Weights of a small image classifier: trained on photos of arthropod specimens (BIOSCAN-5M).
Rows from block 4 of a small image classifier, named by matrix and row number. Rows with one number belong to one channel. Each number is 500 + 50 x the weight over its row's rms, rounded and kept within 0 to 999. All counts start at 0. Numbers have three digits each.
After each channel's rows are labels from the 100 images, of 14848, where the channel reaches its highest value: "top examples" is what is common among them. Only what is clearly more common there than usual is listed. The data: photos of arthropod specimens (BIOSCAN-5M).
# convs1: grouped (16 groups) 3x3 conv (model.blocks.4.convs.1.weight, 224x14x3x3), inputs within the group 0-13, a 3x3 kernel for each
# convs2: expand pointwise conv (model.blocks.4.convs.2.weight, 448x224x1x1, transposed), outputs 0-89

convs1.65:517407511408475514492550561496467516580445491467521531560444503466465554549511510503454523509571511460447461442570507711471446428431470488541509476552464515452457548485414398492641535553421464523533520521478490461499447495487549545466466510494520469497472446518509559485446539496509507520531450526381501491629588467493395439536463501506466483455569524503518451435562449572475479
convs2.65:465429553584552518442480552505641518493576516446536468477493524511485489540409460476479530520573504513514485554490488541521453565536501497498503477408552604505530518552490467489517498430486462516436526468412422384409404555551445456472421370416471507541489498509578455521
top examples: order Hymenoptera

convs1.59:406515499474544423523487482507521460460509574451518458447487531488604446548489449479519522557485439502458451653491470441341584440526539595435492500419494523515539443403498437503584507472472525506474520480453499560473441494472504485568488472523519489503440597477513491466529543508450557498461494462508557445605402484427552567575434556421522485491533463484454488598471493456401529
convs2.59:497559515540469494616599480497453513488550461407415431522437482488488492469486465503539647556476437444542580515545522508558505392581449444454472479467442461492557510505513417433524496515392496411464508448490523564439516489492548509529477468540448467504464538503471504478
top examples: order Hymenoptera

convs1.29:491552507478567495508476431507480531467466481534368537453458513482472522510423460470464494527475601568524523479486483471511473541502505501548522430489505510476508546463454532469479475484505573494487472522495478570445541429437494427603417480418532418500602417568403513309580504486424494476520628426494491480476545484524561498593473464463406505446449571501463583454511466533443464
convs2.29:467483617569542500426488585525443512533473538495561576469584524492477490557510514444378413519506449538637443508429484428489560583471555570512555518553552427528422511612610463449504486556399432564507474546481528496447447457483500467509371539512538558387517500504467391465
top examples: order Hymenoptera

convs1.37:479471474428479464466513540498557610442530565563458518525445522485523483498477424444466468421551475516490468498472505562557482520515486526509521548482500497457518513592448534494563494583550513504444482473511462477481488501546511478526489475536632463495507486503601549508446501339493473480486509504384405489458511479518489524569514586580478650512628514574511603519526635545588492
convs2.37:445603440488450498485494451511502463524484451500550642505478507503506490402498460528559518476539550512521487512502510595466502473552493504467520449575486471482492477501609475589456459576473512468448572489466461529339499508594530538563487477571497454391458515519331427474
top examples: order Hymenoptera

convs1.73:522486513542447427523634496465470501484505491476555440511549465467466455521488558467556521521581493512463549456448574486424541574466410529406544538503447370550432543430499525495454523484514418576545550368636484525451514524470460458500479534454513495462452532468487554513495514523412489570536472451479508506509532468516471470432659543465549567462391465509512424553481517528438488
convs2.73:445490543506486487667453523516580532405628494523505429491473490414508438522535502503639547519530476513478494487584553524510481574585476526497531455546509596473481534514484427506441513517411466496448446497590482505572529505484466462540555467523528504582520519508503541494
top examples: order Coleoptera

convs1.141:439591539431539445384572507498537529520511449546534463482445533569460475448486496482512518439534621476439564436531465429552480446579429498461556507409619486439525503491456510511454439506477465444446466534477525566460588459432540437466519493639500553505439490517519548467528585457470420447506497490496507493430506550440533483519593413421504496482475510449605501432569445489523479
convs2.141:441531474510384469469498465545452466458578496436526575493504519438483486524456508457435653508483455479475616485543516401488465409620663526494498538485524556492519534529489537473457521530438561500416502536382472599536462519491471522542425460456516504432449555534441440492
top examples: order Coleoptera

convs1.152:389511427502580422593482384489518531525490584556563466453542530536556572448521452509531515484520467521531521468462414616621561444543502500463496567493501488532549541528475512514419458404372421451452481480425559485546521543493498475470518499517562556458547564557503522595501492537507544529414425518463533544484485518473463497551565544500530492361506478548501424516473548452499547
convs2.152:572515518482499486457571521513445414439424487447483500495634468508504388495422458482516517500472529507567556504482498477596503520504572518512515524497426509460515469487411626514508427411515505468524467479480409493440517501544499474464506556422507490481504506517565460491
top examples: order Coleoptera

convs1.109:484484497521463545547543473516425513479561602436496488493419515492494477502504534461533507507513481555500402512429481417546577495550565450475559495522554459563538455548482477605511411442498485513511500452452524505462551536501601439372554449456579474452457495504465456521500433512513532555430469591457614659493458439530424453491445452580478529488567569536472458573527441552560460
convs2.109:491521487494417509439435524474524685502532483557479562520520485524508480603505544493439526507473435422448482513605556407475516588556517462488550459415482480543485514414474500492477389479422469504491537480519547520444536454518542455504516534444445464537524555514372549431
top examples: order Hemiptera

convs1.86:507520518552439452441505486499542481537700412444428529474519440517473464480485537514573399581522508459448525448510466557529486437491495539493487417591550440469394454520525527465447424541523523492490488547493456468482401471521437529502540451538485520413499533560565449491512449489475461538570534515508462461455616621481431348529483511464480500569550531490452512511453466476494538
convs2.86:406394601552492512576517480490481497501418491529530499526564500509472483439497573403527596453460435565604412548530552544460475573579467509492536471544578521473448449550473589455513519533556553468432534508436545528479510497511462488418480417508455476490472483547592529504
top examples: order Hymenoptera

convs1.39:392519459472441504536505476517502469555462627467529450538499535488479509548493537437477470451538458486453423475484458494520462517559480541585503489452526577546413503454433518633554438490578472461506513486482510482499461463580562464391478468626498458554563513523398464586551453398461440494500503496471449452455427519536512502546540484472543443460529518437593538606417558447582503
convs2.39:487509501563418495595492459486469471524405530508586475480449489520511531526522509519503521485487521614507487547504503557547535453425504599512448433523542458472556487479521453548626531413545472483460496423435509486465456460551465511460520500477568511472491507502488571495
top examples: order Hymenoptera

convs1.46:484552582443457637493432416526557514583589507541577492550429458519479524550533505472438462545453462539505490513638509570524565462526583465526523420488529480468517409500512547596500458505492463432451534619535533621514570630454472508600469530578510519479423451516481530519498517513528584462494444466497521514513493505562508508600514584507484523517453444493500459496457458518481520
convs2.46:508486607472490475418485463514451502472479531501519516527475530444501532455453550516481574540440435464547499475382474492534471468409445502498461504526438446554476467438462557489439597562666396557518481476524437493402487524386514466508544573511549475528493500506620486503
top examples: order Hemiptera; family Cicadellidae

convs1.36:478532527531450512493506469474542380508384628500549433514458518511536510504458486484508500484485500518469485451541497549431512507547480494522474543409548522565443540488449430523533502493488476501496535514510497471474546431517380628396557358657605386534358597465473454543566464512474456510484500526534482514491522509497475494508458517523422543501569442458555479478472524496520494
convs2.36:487481545468578481526481500517488543551493574562504484494513481419520509383546479503479588474486541523494468561502489482347493436447474588526509593473521504501365504507515535473433533560492500523442508429483478519486514508453450501483536511424448501433494562465535553498
top examples: order Coleoptera

convs1.57:588486534469491497486453501456470480578546586485480487510513483450576469494470519502451456565524588506453482426486452515616507446484444514515551376481404551557484592626542283351409588605537496478509501491515515484468470501480511534471399521476515528531485464413506520533490501489505499472490515503551433488482552435476462505518505542465520465536526495514527465459564559523496492
convs2.57:473503513538503496556499604495472629483506486435504552506528620472521466533489529514608501514576435401539497520503401599452511378541364546457566496581525578490631585509502549413564508447516519528466528427572445552496520504486516425433532378559512482416481471537538522513
top examples: order Hymenoptera

convs1.111:505571580519583423445418500549564570478423543467482496534467526435511554447565485511519480515478441518501502464567525511470523455472496429552535465502544468426457446612535465466460500485458577428416528529444541515550519457401549527483524532489461432522470495416474504457433474551428502506460488492475423381546531441593582515525509623525575537476521470521569578398463485434418440
convs2.111:502450541539426494557522525515466546446492485516504528498432412489486388569538512494558504441411566440482545562485497531552451651546576500465482528476488382493538376449449504551556488515480530556452587449430528513487506487519439532519479455533491494550450525527462468531
top examples: order Hemiptera

convs1.102:586536448555484437531347510559557441590445424515461500488558505468497493530462493525526503488520510508462523546488524558494448558524468599539447547468423600457468568474448555531457533470494458439560410546588497475564468539568423517544407543608538500533450582477498517471497530451499565558489629528473512587446455557428544566523512499504526477519484503516501553392487562444525546
convs2.102:526465525538554519458417584482402560445432419623475503521483511549471436465486503517475606480453557449487480493554413423525482542546576507513465558537485417484525471489481482480480410523441481542579551422501607517502481538495565536506452397480441486521502475486435351510
top examples: order Hemiptera

convs1.63:497501528458446472466503474546472542490506447525493442512428561535467467481600466475459401537711502408487478484429569540407496545511448521496518510519508489402533560515567449427472477483597444515442502591591479432426513470451478552541511543531537440474550496476469568492519436490550501463533574464392543552493392524539462531525537514487458544492507535530428486535572536429440460
convs2.63:356468531513555505430471527526605501536450589515443480480501505434543563466473541509453453498552485484522425472563492459481524378543377465488510437465532562567544514510416539371471545420529524476415443514523529591418463486464559491528477517530567467468465518436520526519
top examples: order Hymenoptera

convs1.181:499475496499555486521504483503602446515463463473512559425572560686467405460435441484539446486482540530592494461550456453458441608619565419512548571418435577420486453544501550570433449513483497477569519482527510502454481498625505502488488430421537483505491478486464561497448496496510506546475478505551521455467412498492523554526451468492557522450516466502510586451449533565421471
convs2.181:468564542415567528539439427516526455538391537475561540522498596462499430501501486425534478516628539513537550514477462524545532495521542500514457416491498522489564513474473504508552462444533467513462503471490555524529499479454362506631539581498486511587552524512494581485
top examples: order Hymenoptera

convs1.38:425588485485539468547527449401474517543448456490518460487494546457526502488458432396497478501548529518515549419467408596550535514554468439511485498586511483480384540465551529465463443481558527417553531480510466486427550373521397498495479518556508411453447423519534590522511466359519569419530508508492493450493599540479540421466459499457492427508479481508479516443387524506460445
convs2.38:496537594419509505479509520514496464560526448528456570529453586463525562528485549491435476533526508411554523534484455500474492502529590577481463505508534422538472529434588451566507468490511492517457501543513568523427484475577579596508536474545549507495478485528531398430
top examples: order Coleoptera

convs1.88:487465475524510548486557454442506498547379485408472650495441529450489444499476530612313566442574408554515535465537479548485452458499487509478486502464501487468446492616422461474498563440563498464527469551475537541476498471576447503388526449483431505446592407501467545475466497530481540549519473479520508516436428452513412520451468485486532514501507498451552505556411519445502512
convs2.88:465462535528495499544523549518463493429438538523481425505531455470538523474591535415586421429493518475467474502515592515533502401548530458427529478511477654453531472470546446514445429520474536612451496561502535467472465516583477493490489519526592485464543507463471438483
top examples: order Hymenoptera

convs1.162:486494481503489467559478530571485528514472418554487480493540531466514493441471426434445501510493525490520536491415427492444473496451498553553549528472531422499466556473525546472530484498529512581518439540528485439413581484467643472428577555492506502551555564400513464517399508479508507545538644536575516606499482529562486554634521542514427382519448467388518539509572564543496494
convs2.162:477531511408529521480398548498563500516539481500580495508563431454487542495503551510511456474605462455550419483511473519482468440559498558462531418520515501510486518426525581490539539503467416510514491507532492407489488499460479493512440438539401557495518480465626530523
top examples: order Hymenoptera

convs1.13:535520524517478390511490536454532503536523514446567512535410410366430507427613586515534593488516562494516396509440480465490523494540558520570516557492496465450446457434564427539521495543557513516458504573481420526456523591549567444410520451445485438522453504559494595427563562437593535453546467462452511497545489494557474461482443522472457512416516559425506554445505538512476467
convs2.13:559502496503486461545487513506502443498495515480522501495479534629508567586518552471513509442478562577499519483509364495465516451539593409477507561561592530524456497523430590417492489472620568497566558509467424503499531434727516523576433392414518537564510465501509523509
top examples: order Hemiptera

convs1.127:542469485460414476555526521553524510486448454509490494512519545532584572490559497518489520523530470507491555496481517560556527526494475486527593509502499538528499479493525482494474444482458493598495548496498480579474463513534523602580507533515489437523433479497530498461536379498463460475481458526567487530493415466482543590515654531622669606576665547526442489459400515539445479
convs2.127:492455516554481509450502510489455458410476414521518474503436540527506403510503446567481480524486452517534350483560510478552495568449530531483433510559510518491458480547527486575483451549425509536538487426460548518521427486509388431441527642488583474468456502501491532461
top examples: order Hemiptera

convs1.133:423399422587469425598620461443532511493539479504445473486490541445483503544574507457539477544528553487490429499504499494532485484485462584406532526438584557485504424473452462468562428580461498527547505497450530497392575495435515602499487553439472427560482446576493532547496493504558416512516476472510554477506391453630422419536449567500486475485508464462573507539515482495472429
convs2.133:613475579559471440445448432517524488472497478506455478491385371467519415552504480488605499439443430477462594496416537553463474552435484530520446504450408455456476512426518402588511547476501477499528494525491420506478547490561617529491532534470562552542462547508448504482
top examples: order Hymenoptera

convs1.97:506509499510479481515489526377481566456513445485501483497488549618521433442492421491569485603480463496565440399499558466531549508487381432463499412494495485548502509453484465635449442478531506536488517514551500484499461400509589550406525451472489545469419383480571477425534546509474516555450496515378542422406528606523525477456536436489524487519496566473521522507546487552440490
convs2.97:506489513534448540464502422477459550615447550416538546473481540368529498443473508491400474480484522601514495429559521533476486538502521567529500506573571516483447398526462527445426432526513427472601455484370493597513452510558568571442444508398501423515461499508586487486
top examples: order Hymenoptera

convs1.89:536507548437425501565531476588490495394421499415545527544421443434508552440467512467427551434457529481538519529418545513461567415498502498559437464562487511451453563440535449506597476508502472443514526528500467527461548493436499492488432405557550467494421461574442626542407516449489575507493463462557525573550423455446479551464536460447546449479555550492481462402443548507573517
convs2.89:584483548458556498477464437496429516477521463549507499496476432502494488532507535481525477550456489581465529434558538511419516401500518545447538496525465420496552505504563522559489447505570487470511453508469475583585473468449642518456507565539538515489459467506515542485
top examples: order Hymenoptera

convs1.197:494503524494466450501478482437417505528454520542564501507513470515397496489529547567478513476499454600484434487456430455579593485561505467441448485540510502526469502581445522504561426484508446474472474626567554602544505477501464471493503444448533471510475577483511466447449467378530549448502444617404555539495605576540641568513460439543516482494450571566510475473467557479427453
convs2.197:571491526473553489398583554516611532468501509492550395490499557602495552439463519423436624500502494490495415547458518461464534484442346560508530484541512504520473556529449518577493490519503381504557546524474486426550452460453575601562521511492462470423529497507423408493
top examples: order Hemiptera

convs1.136:511490481461434420479508490528512511530526532479465608452500378637641522464492443492566468508568589463441490511444477544585518493519429432503446526546425540503485496498491493511492523475510498479484499569506459495475469502467509549472481491509592549507519537510507550521566554565483482550456485613507524549462477488550511456487594398619644607515627474519464533481510444532446525
convs2.136:526498542442441471469430452515426536474449487608641505507558506605532385447575443530458527458480508477521340537478469458530511505381537561516462507548430505542480517484480495528501513607437514547457552490555440568484492519505516483493497479550487473471539514492457499505
top examples: order Hemiptera

convs1.68:495494351442442440477439429445498436573490510524545544510526485456530449545568495510551476489507508527496460504486433469453579427614434469485509431502558549489469386580567583409446361397460497422506474508480498509523458534420473475533487470461506533465534546518425447545478554447503486514499485574431482484469534615477472475507458518588546447420438486487469592521486482438522487
convs2.68:482484547546470491487503539489462535575571387494503497506540538450511485492473513550408458420561478502526512505514608463643435428524513476535478583553545516553467508553433558476490470507452475511516495559446512515438480557508461460595434560508441528468520564484529419477
top examples: order Hymenoptera

convs1.166:524509604461469486539503467551475420437547453474492446386521546533540506461530478500483429457527540515511530544434489511478502498476481459552528518543538436498506429499558496503504535448480385486408508564476450411380536569417582510443625469516405555529518503602550528427529469478480601459510547532441489592585579557447500493481603469496455544416485453514498501425521551551465496
convs2.166:516521453600539492529495552492490475532595513402466520497640571437477543514521528540518594512454442568490459410517518435542472475463415558515486547498492444509498507543447445512595527577532495491482486505621638438465496501387445575555484474506529517565501515472554431515
top examples: order Hymenoptera

convs1.123:479427532429568507474523573575536404544452548574403497529392539425487495486474520529543529574469534527457537453549495527594409514401464418502466562592445527402489410519519420624484526514477545369483418548518506541493440519559511568421515466468433556481477552470520510475550522489527561439484430431501509489423476489486547436481477498499462447450512492489426510441544511505497489
convs2.123:599490490549489513485513488480520453533395503474505418489582587536467573541487497517485608499499481524514548536514550483532512596561488485537564502430480508464518507360451427460491505434536503544505503498444496573524484498475431483506489524460479472597528547446592467488
top examples: order Hemiptera

convs1.15:413441503573484451543573433460476423482483471604507596441458505435494518535600502496446524481447470506532518490510570485437473579577531483584630440454449433410501479494450492498449487527581447513499475503498453483419486427488445526566442503554450468493442456486505496501644633486439408471470472502522472505514475474551487515553473477584458469539460434516546520568434429437509517
convs2.15:500520459471404492543450535470501574514520499467457482516496493510517518452566507509443504545481418499548430516530532592496505507549554556518494477427551420535493540469536568456528545511402463569367479442440462530334469538539452496524464578548403468416494458530468465515
top examples: order Hemiptera

convs1.103:512504372603506452494461448549586400593452369452438496515476461492501513472436484480528468491516483505515499557456418571568443434504486541542418562567442530520397513508488574508485490483486451457595477444540481505543433470599395488582529559529452557478470589508471566490522561460493560462499541415502492541436505528500503479505505495567609410509541443490547463483541463514561491
convs2.103:562444437474622483524474541457413487341491545451534488510495452458497409424477495521592617541497565449561576519452444485511484587561474546520507505428418334484482504561498496417520563541506480505473515535473594532542470458465528573521502525475455535502521530482539522486
top examples: order Hemiptera

convs1.120:542461520533474498506474455421626463417603427467542481531491463522449529489503518482540446495566440457509474480412503507577564391580359496446527460605529402537404464516460515533471538515480560514473546411516480477542554449476430547481494563425569443564562465531508473498484462484429582545434588379481557460477536411471489550497502496497540475501467532529477489523439527495474550
convs2.120:505498384390492525541472467555430439505506474535468525502526508456496525329507465477413525483505594564444533496474464507486511433530473504464486428443405508479481543510511495462531481473554504543423491607530482517477557596511493406568537491514589491550489511455589540521
top examples: order Hemiptera

convs1.143:505467593468422561517517525444478483511576533498486448514567520514456458487466505485425503544526486524510512596564569493384472541525494469488492572557511458481492534481543488391516529581549591587564423366534511448482481490500463513451481503480494536512462397531592502544516516517504429453597538536513491457582413446577518482531410479535455442590602529540567568448431473580542537
convs2.143:441521501470491505534458590490441510523535512535468487500462544482521541442494503492512497524533562514491570514478471520548484602553505438500463538356513600494437477516493528373547510475558573467514467491496498493450420462500523491527535479371469521544540510515427478514
top examples: order Coleoptera

convs1.200:553483506439531441487467522486584536537469434462493510535430454415554601572415412467587484546353536481603407450526528555443490513559498538536481482477480478520499509529497468500462452509497514519495502442524492526409479492479485613520509405508505488504537513498490444514503586398479460612493558469509477497470490494497483486524471439428654503518442515385497537616520422454464476
convs2.200:428431532561493491627475544504511574491559568587530612497501504488511486447484565450554561526496546520582518478489570519476522442471529424503519512456563455531487532453460454443537496535462455446583539466522520581349550549539486479536434521531501524469439535533532513517
top examples: order Hymenoptera

convs1.78:518520558444454463633539461474499641490468594477454621538537484457520481558529491464479561509503474545520497487503414503582485471460513452527565545410642486449528501555569503406453499531473521564380409605546469420522483433492543428512510502562486531545501423516555497500515511450484497527454529588468520528484492506499501486463512426520636559477449472480518543522510444454446499
convs2.78:343476466578501519441559520536479492423466507494538474505517500463518459387485500491472487527525480477518345509561454435670501517454435497496491690521499404446517505521536557652472473515447485492453479493492514492505471495504369434435581474583459518473510504526484481483
top examples: order Coleoptera; order Hemiptera

convs1.184:495430573418474494523494477470559570443486609486401447456458558461530523492426501524408462589495400534511407584498591436459494538500467518477426574528486467533531466461422521565500436484566442500457462516600449448577516537470475559432523539533566468424504520449509488471428531533461561418409438481449462512522434512506512554481509436546517536385477477465468500538446452572537440
convs2.184:531566373458646502574491471483596557448624503359514547508536576477494468452502494508503531498560558525529507434558559492500483456499557506486507534495529432489575493521526511474532466481451463447462451434445521472457454499513485551494516487495539526585504507466574535465
top examples: order Hymenoptera

convs1.56:483539479510400503525531506501514484480482524543538470491554488498496454524527525539523549505379484468528563554469479396529464473555501470463456501529532451499468367428483650659500361414472523462473484510532493479512517481476484535478496496502470488435550504443486515566494487469526480455494572508567535412393395526549598434460500440557583486481430470495560551565449414455527550
convs2.56:411479525438493511546505523462487558531518523435513572484510495430505423502507561455574447478622528552549490517472503520498516384419451460506556480566498527540551530521477525500493594552380455502462441486524448542402493469479519450478473487515533512498469469501579529486
top examples: order Hymenoptera

convs1.193:415539570357472627421506553432522487467582467524445498530541410457448513464537530475519494548456427611474489506517481545481495511487444561454448502464511493536554485456457486475467543530504468422593424568594406514593565529536433452462529530535519523457556485454555502406512463490537500491499412488534516503512441479526460459538348380558495460471462541526492498516464491489488562
convs2.193:443529502421485527476530522479432490593573492464445447522502550499511534483503490524540526486559494504487531510540584479414529582546590553522600399608510404442558421429507594478566443536537550547492503606533497550541557525503537520447501504490542489469507466472505487445
top examples: order Hemiptera

convs1.182:513490476484514487443575496399469601434507627453472504454454532516417534480444498509541502543442587484530399438475518571467501491572450461519516551453499537505460407577534499497613464526494499416546561504445524480451507490508493416532501531534480493507539456512541497435569462532529399451476518468623536453403470497418462442589485437506450498528501597462440456600495455541590465
convs2.182:465471560575423502509504509458510558452437488518525501528500551566488458518541478470582506478423442475447496487491673539508526604463445543583550458378460477452509452504555496563514454523542489441529535476454458504436504464436520467467421536517542416489497491495462491451
top examples: order Hymenoptera

convs1.148:452489504571455421628451529548502469475500548479516410512535510539573450435472467460476490489517482554502512527446417451535470489445531567528431489398484470606441537483517618439511499482508526473462476450423505483552476540480458496481525481566529454454458497510444582472501397413421556550530462549489553412481446510519460527515494412445409635463443612479506413494512481417485536
convs2.148:454478442527541492547406485466515497571507536545480517480450511420497471437534519511461521484469506531556530504467555552419491562637562567471591541383581509465487504553489506476509479539507525532487572465418428492505475445475527526501526498470450519566496486493464500469
top examples: order Coleoptera

convs1.185:532511407530493464600563518513477542451446504505449414495519536470485491474484564538497543489449516504398483451475518515537485494456469535423505505508491466491532468567575454517588448510542593576395606524421563502411477528515507533509447460453556537571543477524495481513467509522520541550540457527462518540457475515381418444470633477440654445441492502413469419566473469578558520
convs2.185:532454504563456503497494482490447581458470489540571532520467504503533449521507472526470481555358569488472440478542386427426496661466634480542572530425484417526479483493526501440468512434457500453486449554435531497514508495438538402477526469525428501437453485523483479477
top examples: order Coleoptera

convs1.160:482591512523581542455436515507480491453494506485503545534657528431513514405429438400454466497541433523525534494457497513489511531498502566590449565553482499525493465459500469527463493559478573458438482469483481500518396480522560482480608579443429460487422623624526486520476446440407411449540624502491472456553481577484513469483524480441543473495473521430494533491544558466493428
convs2.160:529448552452466489506593527481494536506519558532522469508501490594472551426507533492499463508424449498479614461448467568580531565540564546482521514588582409514509487604470603489489496431525476507415517509506573498477572493485423504439531534448538538545498532505478452483
top examples: order Hymenoptera

convs1.60:435543420426562459426470496475495493512514504516456531504559513533410530426523602432515484444523589540524424464547460664540480576376444497472528513487484493559480520533460574406535500559506469513561445495508494511491472506432440444509460497467503481499559471394488571503460448496510502497508524507484388461513644528558456425491512503584428502464484510564476608496412515475540452
convs2.60:450469462546432522382474545536456509433512488460406538503651559506538489462429429472551572538543561519609432570538528531536488505444467468512520473590514537502555520535426464470466494490506504524587468567514509438439597559499604541499508393448485499505535469525559534505
top examples: order Hymenoptera

convs1.101:461440434513600417450504518481536445481522488377434502476514501447512493437518497581507513630520560605568631561488549507561526481549411506511415532444429455488514483513507493485457531445497533445503571527539517532436490517497552407522560457533406428476493493470458547473479450456619530492445512459493438536419519448546589506504535409418469467471513481409468424536482505541539491
convs2.101:542513627533391437501505475533443470461485503472483565500552516516497565544502595534496468462528594523584490495564521621420500479422541513505494448505509576507569538586455437509413604556568618467512489462528529475478478499553586418348423497525502500520549499578464549513
top examples: order Hemiptera

convs1.12:485452472429494609516551620558493464526476433501473516453517488533583532530544482476477523473486537491493517525565361588532475467449425404562508503507485446520438478563472534502516488439400611595472560505509507401411477485479436456516479555656475507481551521472556407494452463531459489587543548521517522545429520537569501550487533502499534523527496376567533492541474462471457528
convs2.12:438538551454509494373530435495505538448513470587500479500452443614501541509516539515491438492443420528589564556495496455549511519408500501517518432462549523520539493548418558490449500289505510473467453477403465627539486504512509446438435506488495482463543489469540418492
top examples: order Coleoptera

convs1.47:481450452507512466469478588455489537492457486481461509541494582517534598518506528475568618520544506426589439537459512479477526488464518599522451541467487490530435528437512485438460466496507435503505451431459425475410499448492488475504426564392462482486545522567502497506450490525542435524458578584618375623513456618541538537507461418480557492447440427551493499510465483418533580
convs2.47:520473497552466506379496454535513511461548446448552473486492516455504506509491498493456553458539407521495479526472494433518487459584539487488463548520567572481582489493560434430416505538535427530371544478452580519558505479526501491418468552555427447435493431522444449523
top examples: order Coleoptera

convs1.66:416443457489413459418449433530562421484500494590527479587421477485481511528525495463532503477435546513497496518464451480535514473464497417462436473548507445469478439486491637428537402485500419470561516491541488485594397465524505504531504600616492502509566446565512509531513418550530497631494466535509465404554545585460441500484494478521468460473431586494523600564444516527536480
convs2.66:495401491449507473476532470520423509534453523348496485521558478547492458493523520472458525451524420573470516542613524542533518468584480465449418483543499474477528471472430494448478452523540562527488496544499528513590564459504530512525454452467549394506492447491474510515
top examples: order Hymenoptera

convs1.90:571480518454485451486508498429445493489550532528524461494498560529568474560530470489495539470535502503485454503479462469515521538465457516446386412472553409599651474559534454548561492403411506511494443534495533489470487456442439530548469577566433659492550544543416376434541513476542479477495515523463466415440475574473570637492489488484489477518529511461546469515499492523484400
convs2.90:496570528518577500509608536508418408573501529497549548501557491521495462436543412488470454505508453541578620512498526422500484469462442461529507530547580531485425476520470652483523494576527494486402450569568476448478497539466550423524517585565517464526471509468651429463
top examples: order Hemiptera

convs1.131:402485639508451459442451453433474538523529500502486499528484571486423478506538587500467471544520464495512487531505461469530525479478504492417579518555492384530525505447443554549459555605524510523534437435538468478441493460450565531410595578483521572494460539471523473423474499428497556558524478484375627471387519613460401436514550553426479511455481521501533518492510491463523478
convs2.131:488541462550559510500603546475578464543498489512552508496588490527492572484465507582501519548689516494540573507537429496483484474505452461443536584467551578515545495469553553549550461504419413589556463481517429473484521524534526487493511482489491466603477471513431527503
top examples: order Hymenoptera

convs1.52:492480529487379525604576392505577463473468505472477455474485489501547455471507457581526406399531529455399498545441502484474518472446528487473467497542477541568508467528456422589402518446507429537580512474496463484449438631544452454506531423499458440419591521511484561518493534493524438548513458444512384464502591483455641435489494490500468508491483557451505497572444493475523491
convs2.52:461433553561462494525372491490453522496473527478562516517486410507446489455502499469622486493470521473457501462492484511536471537425465495451420490484494420511359510556474525531644499395565478430464482543543485491523516503527598385515566490554429513414550516475420438474
top examples: order Hemiptera

convs1.35:449479443498526478518520468365508487568634440472451489482449487514478472489477509448462481449473509543437488474481465528552507474468516491653398501385576484494514446478579498507465499527408435474520537508522534485450493481526548463514449473434523478504533467518469495443538570356437653398455461446454524418542483462513553450426518537528452521505514502429493547554519414430544484
convs2.35:402533550594503497452451547512495494504468461518490529527500502506492458521512535464475567485425488530553511432526538532341498528481475398497537480474474427452586469454513461415504391513431547517416557543464532651390504490522525538546477542501486540454531532516578437497
top examples: order Hymenoptera

convs1.93:422553472513535471506404550506455586487462500442583450469517493463477453488497540448549490474535435550389635494475575501466452437575531507529463536447470489455462557431480539383658490542406450458522523506502541427544459494429529447463512467587478442500437576435501495498424516451515546488459497494500429510464490465489550392452470472508510501460472521550461571580498431453581452
convs2.93:517496521500437456551463402505474683543490540571557599481575418549486559475515488459553546529491415453534465542544515546580467564545531525482418408420553536510499521514530473459549517637474457535489495500481473578413534488607381508506507437562558530492476514487540507497
top examples: order Hymenoptera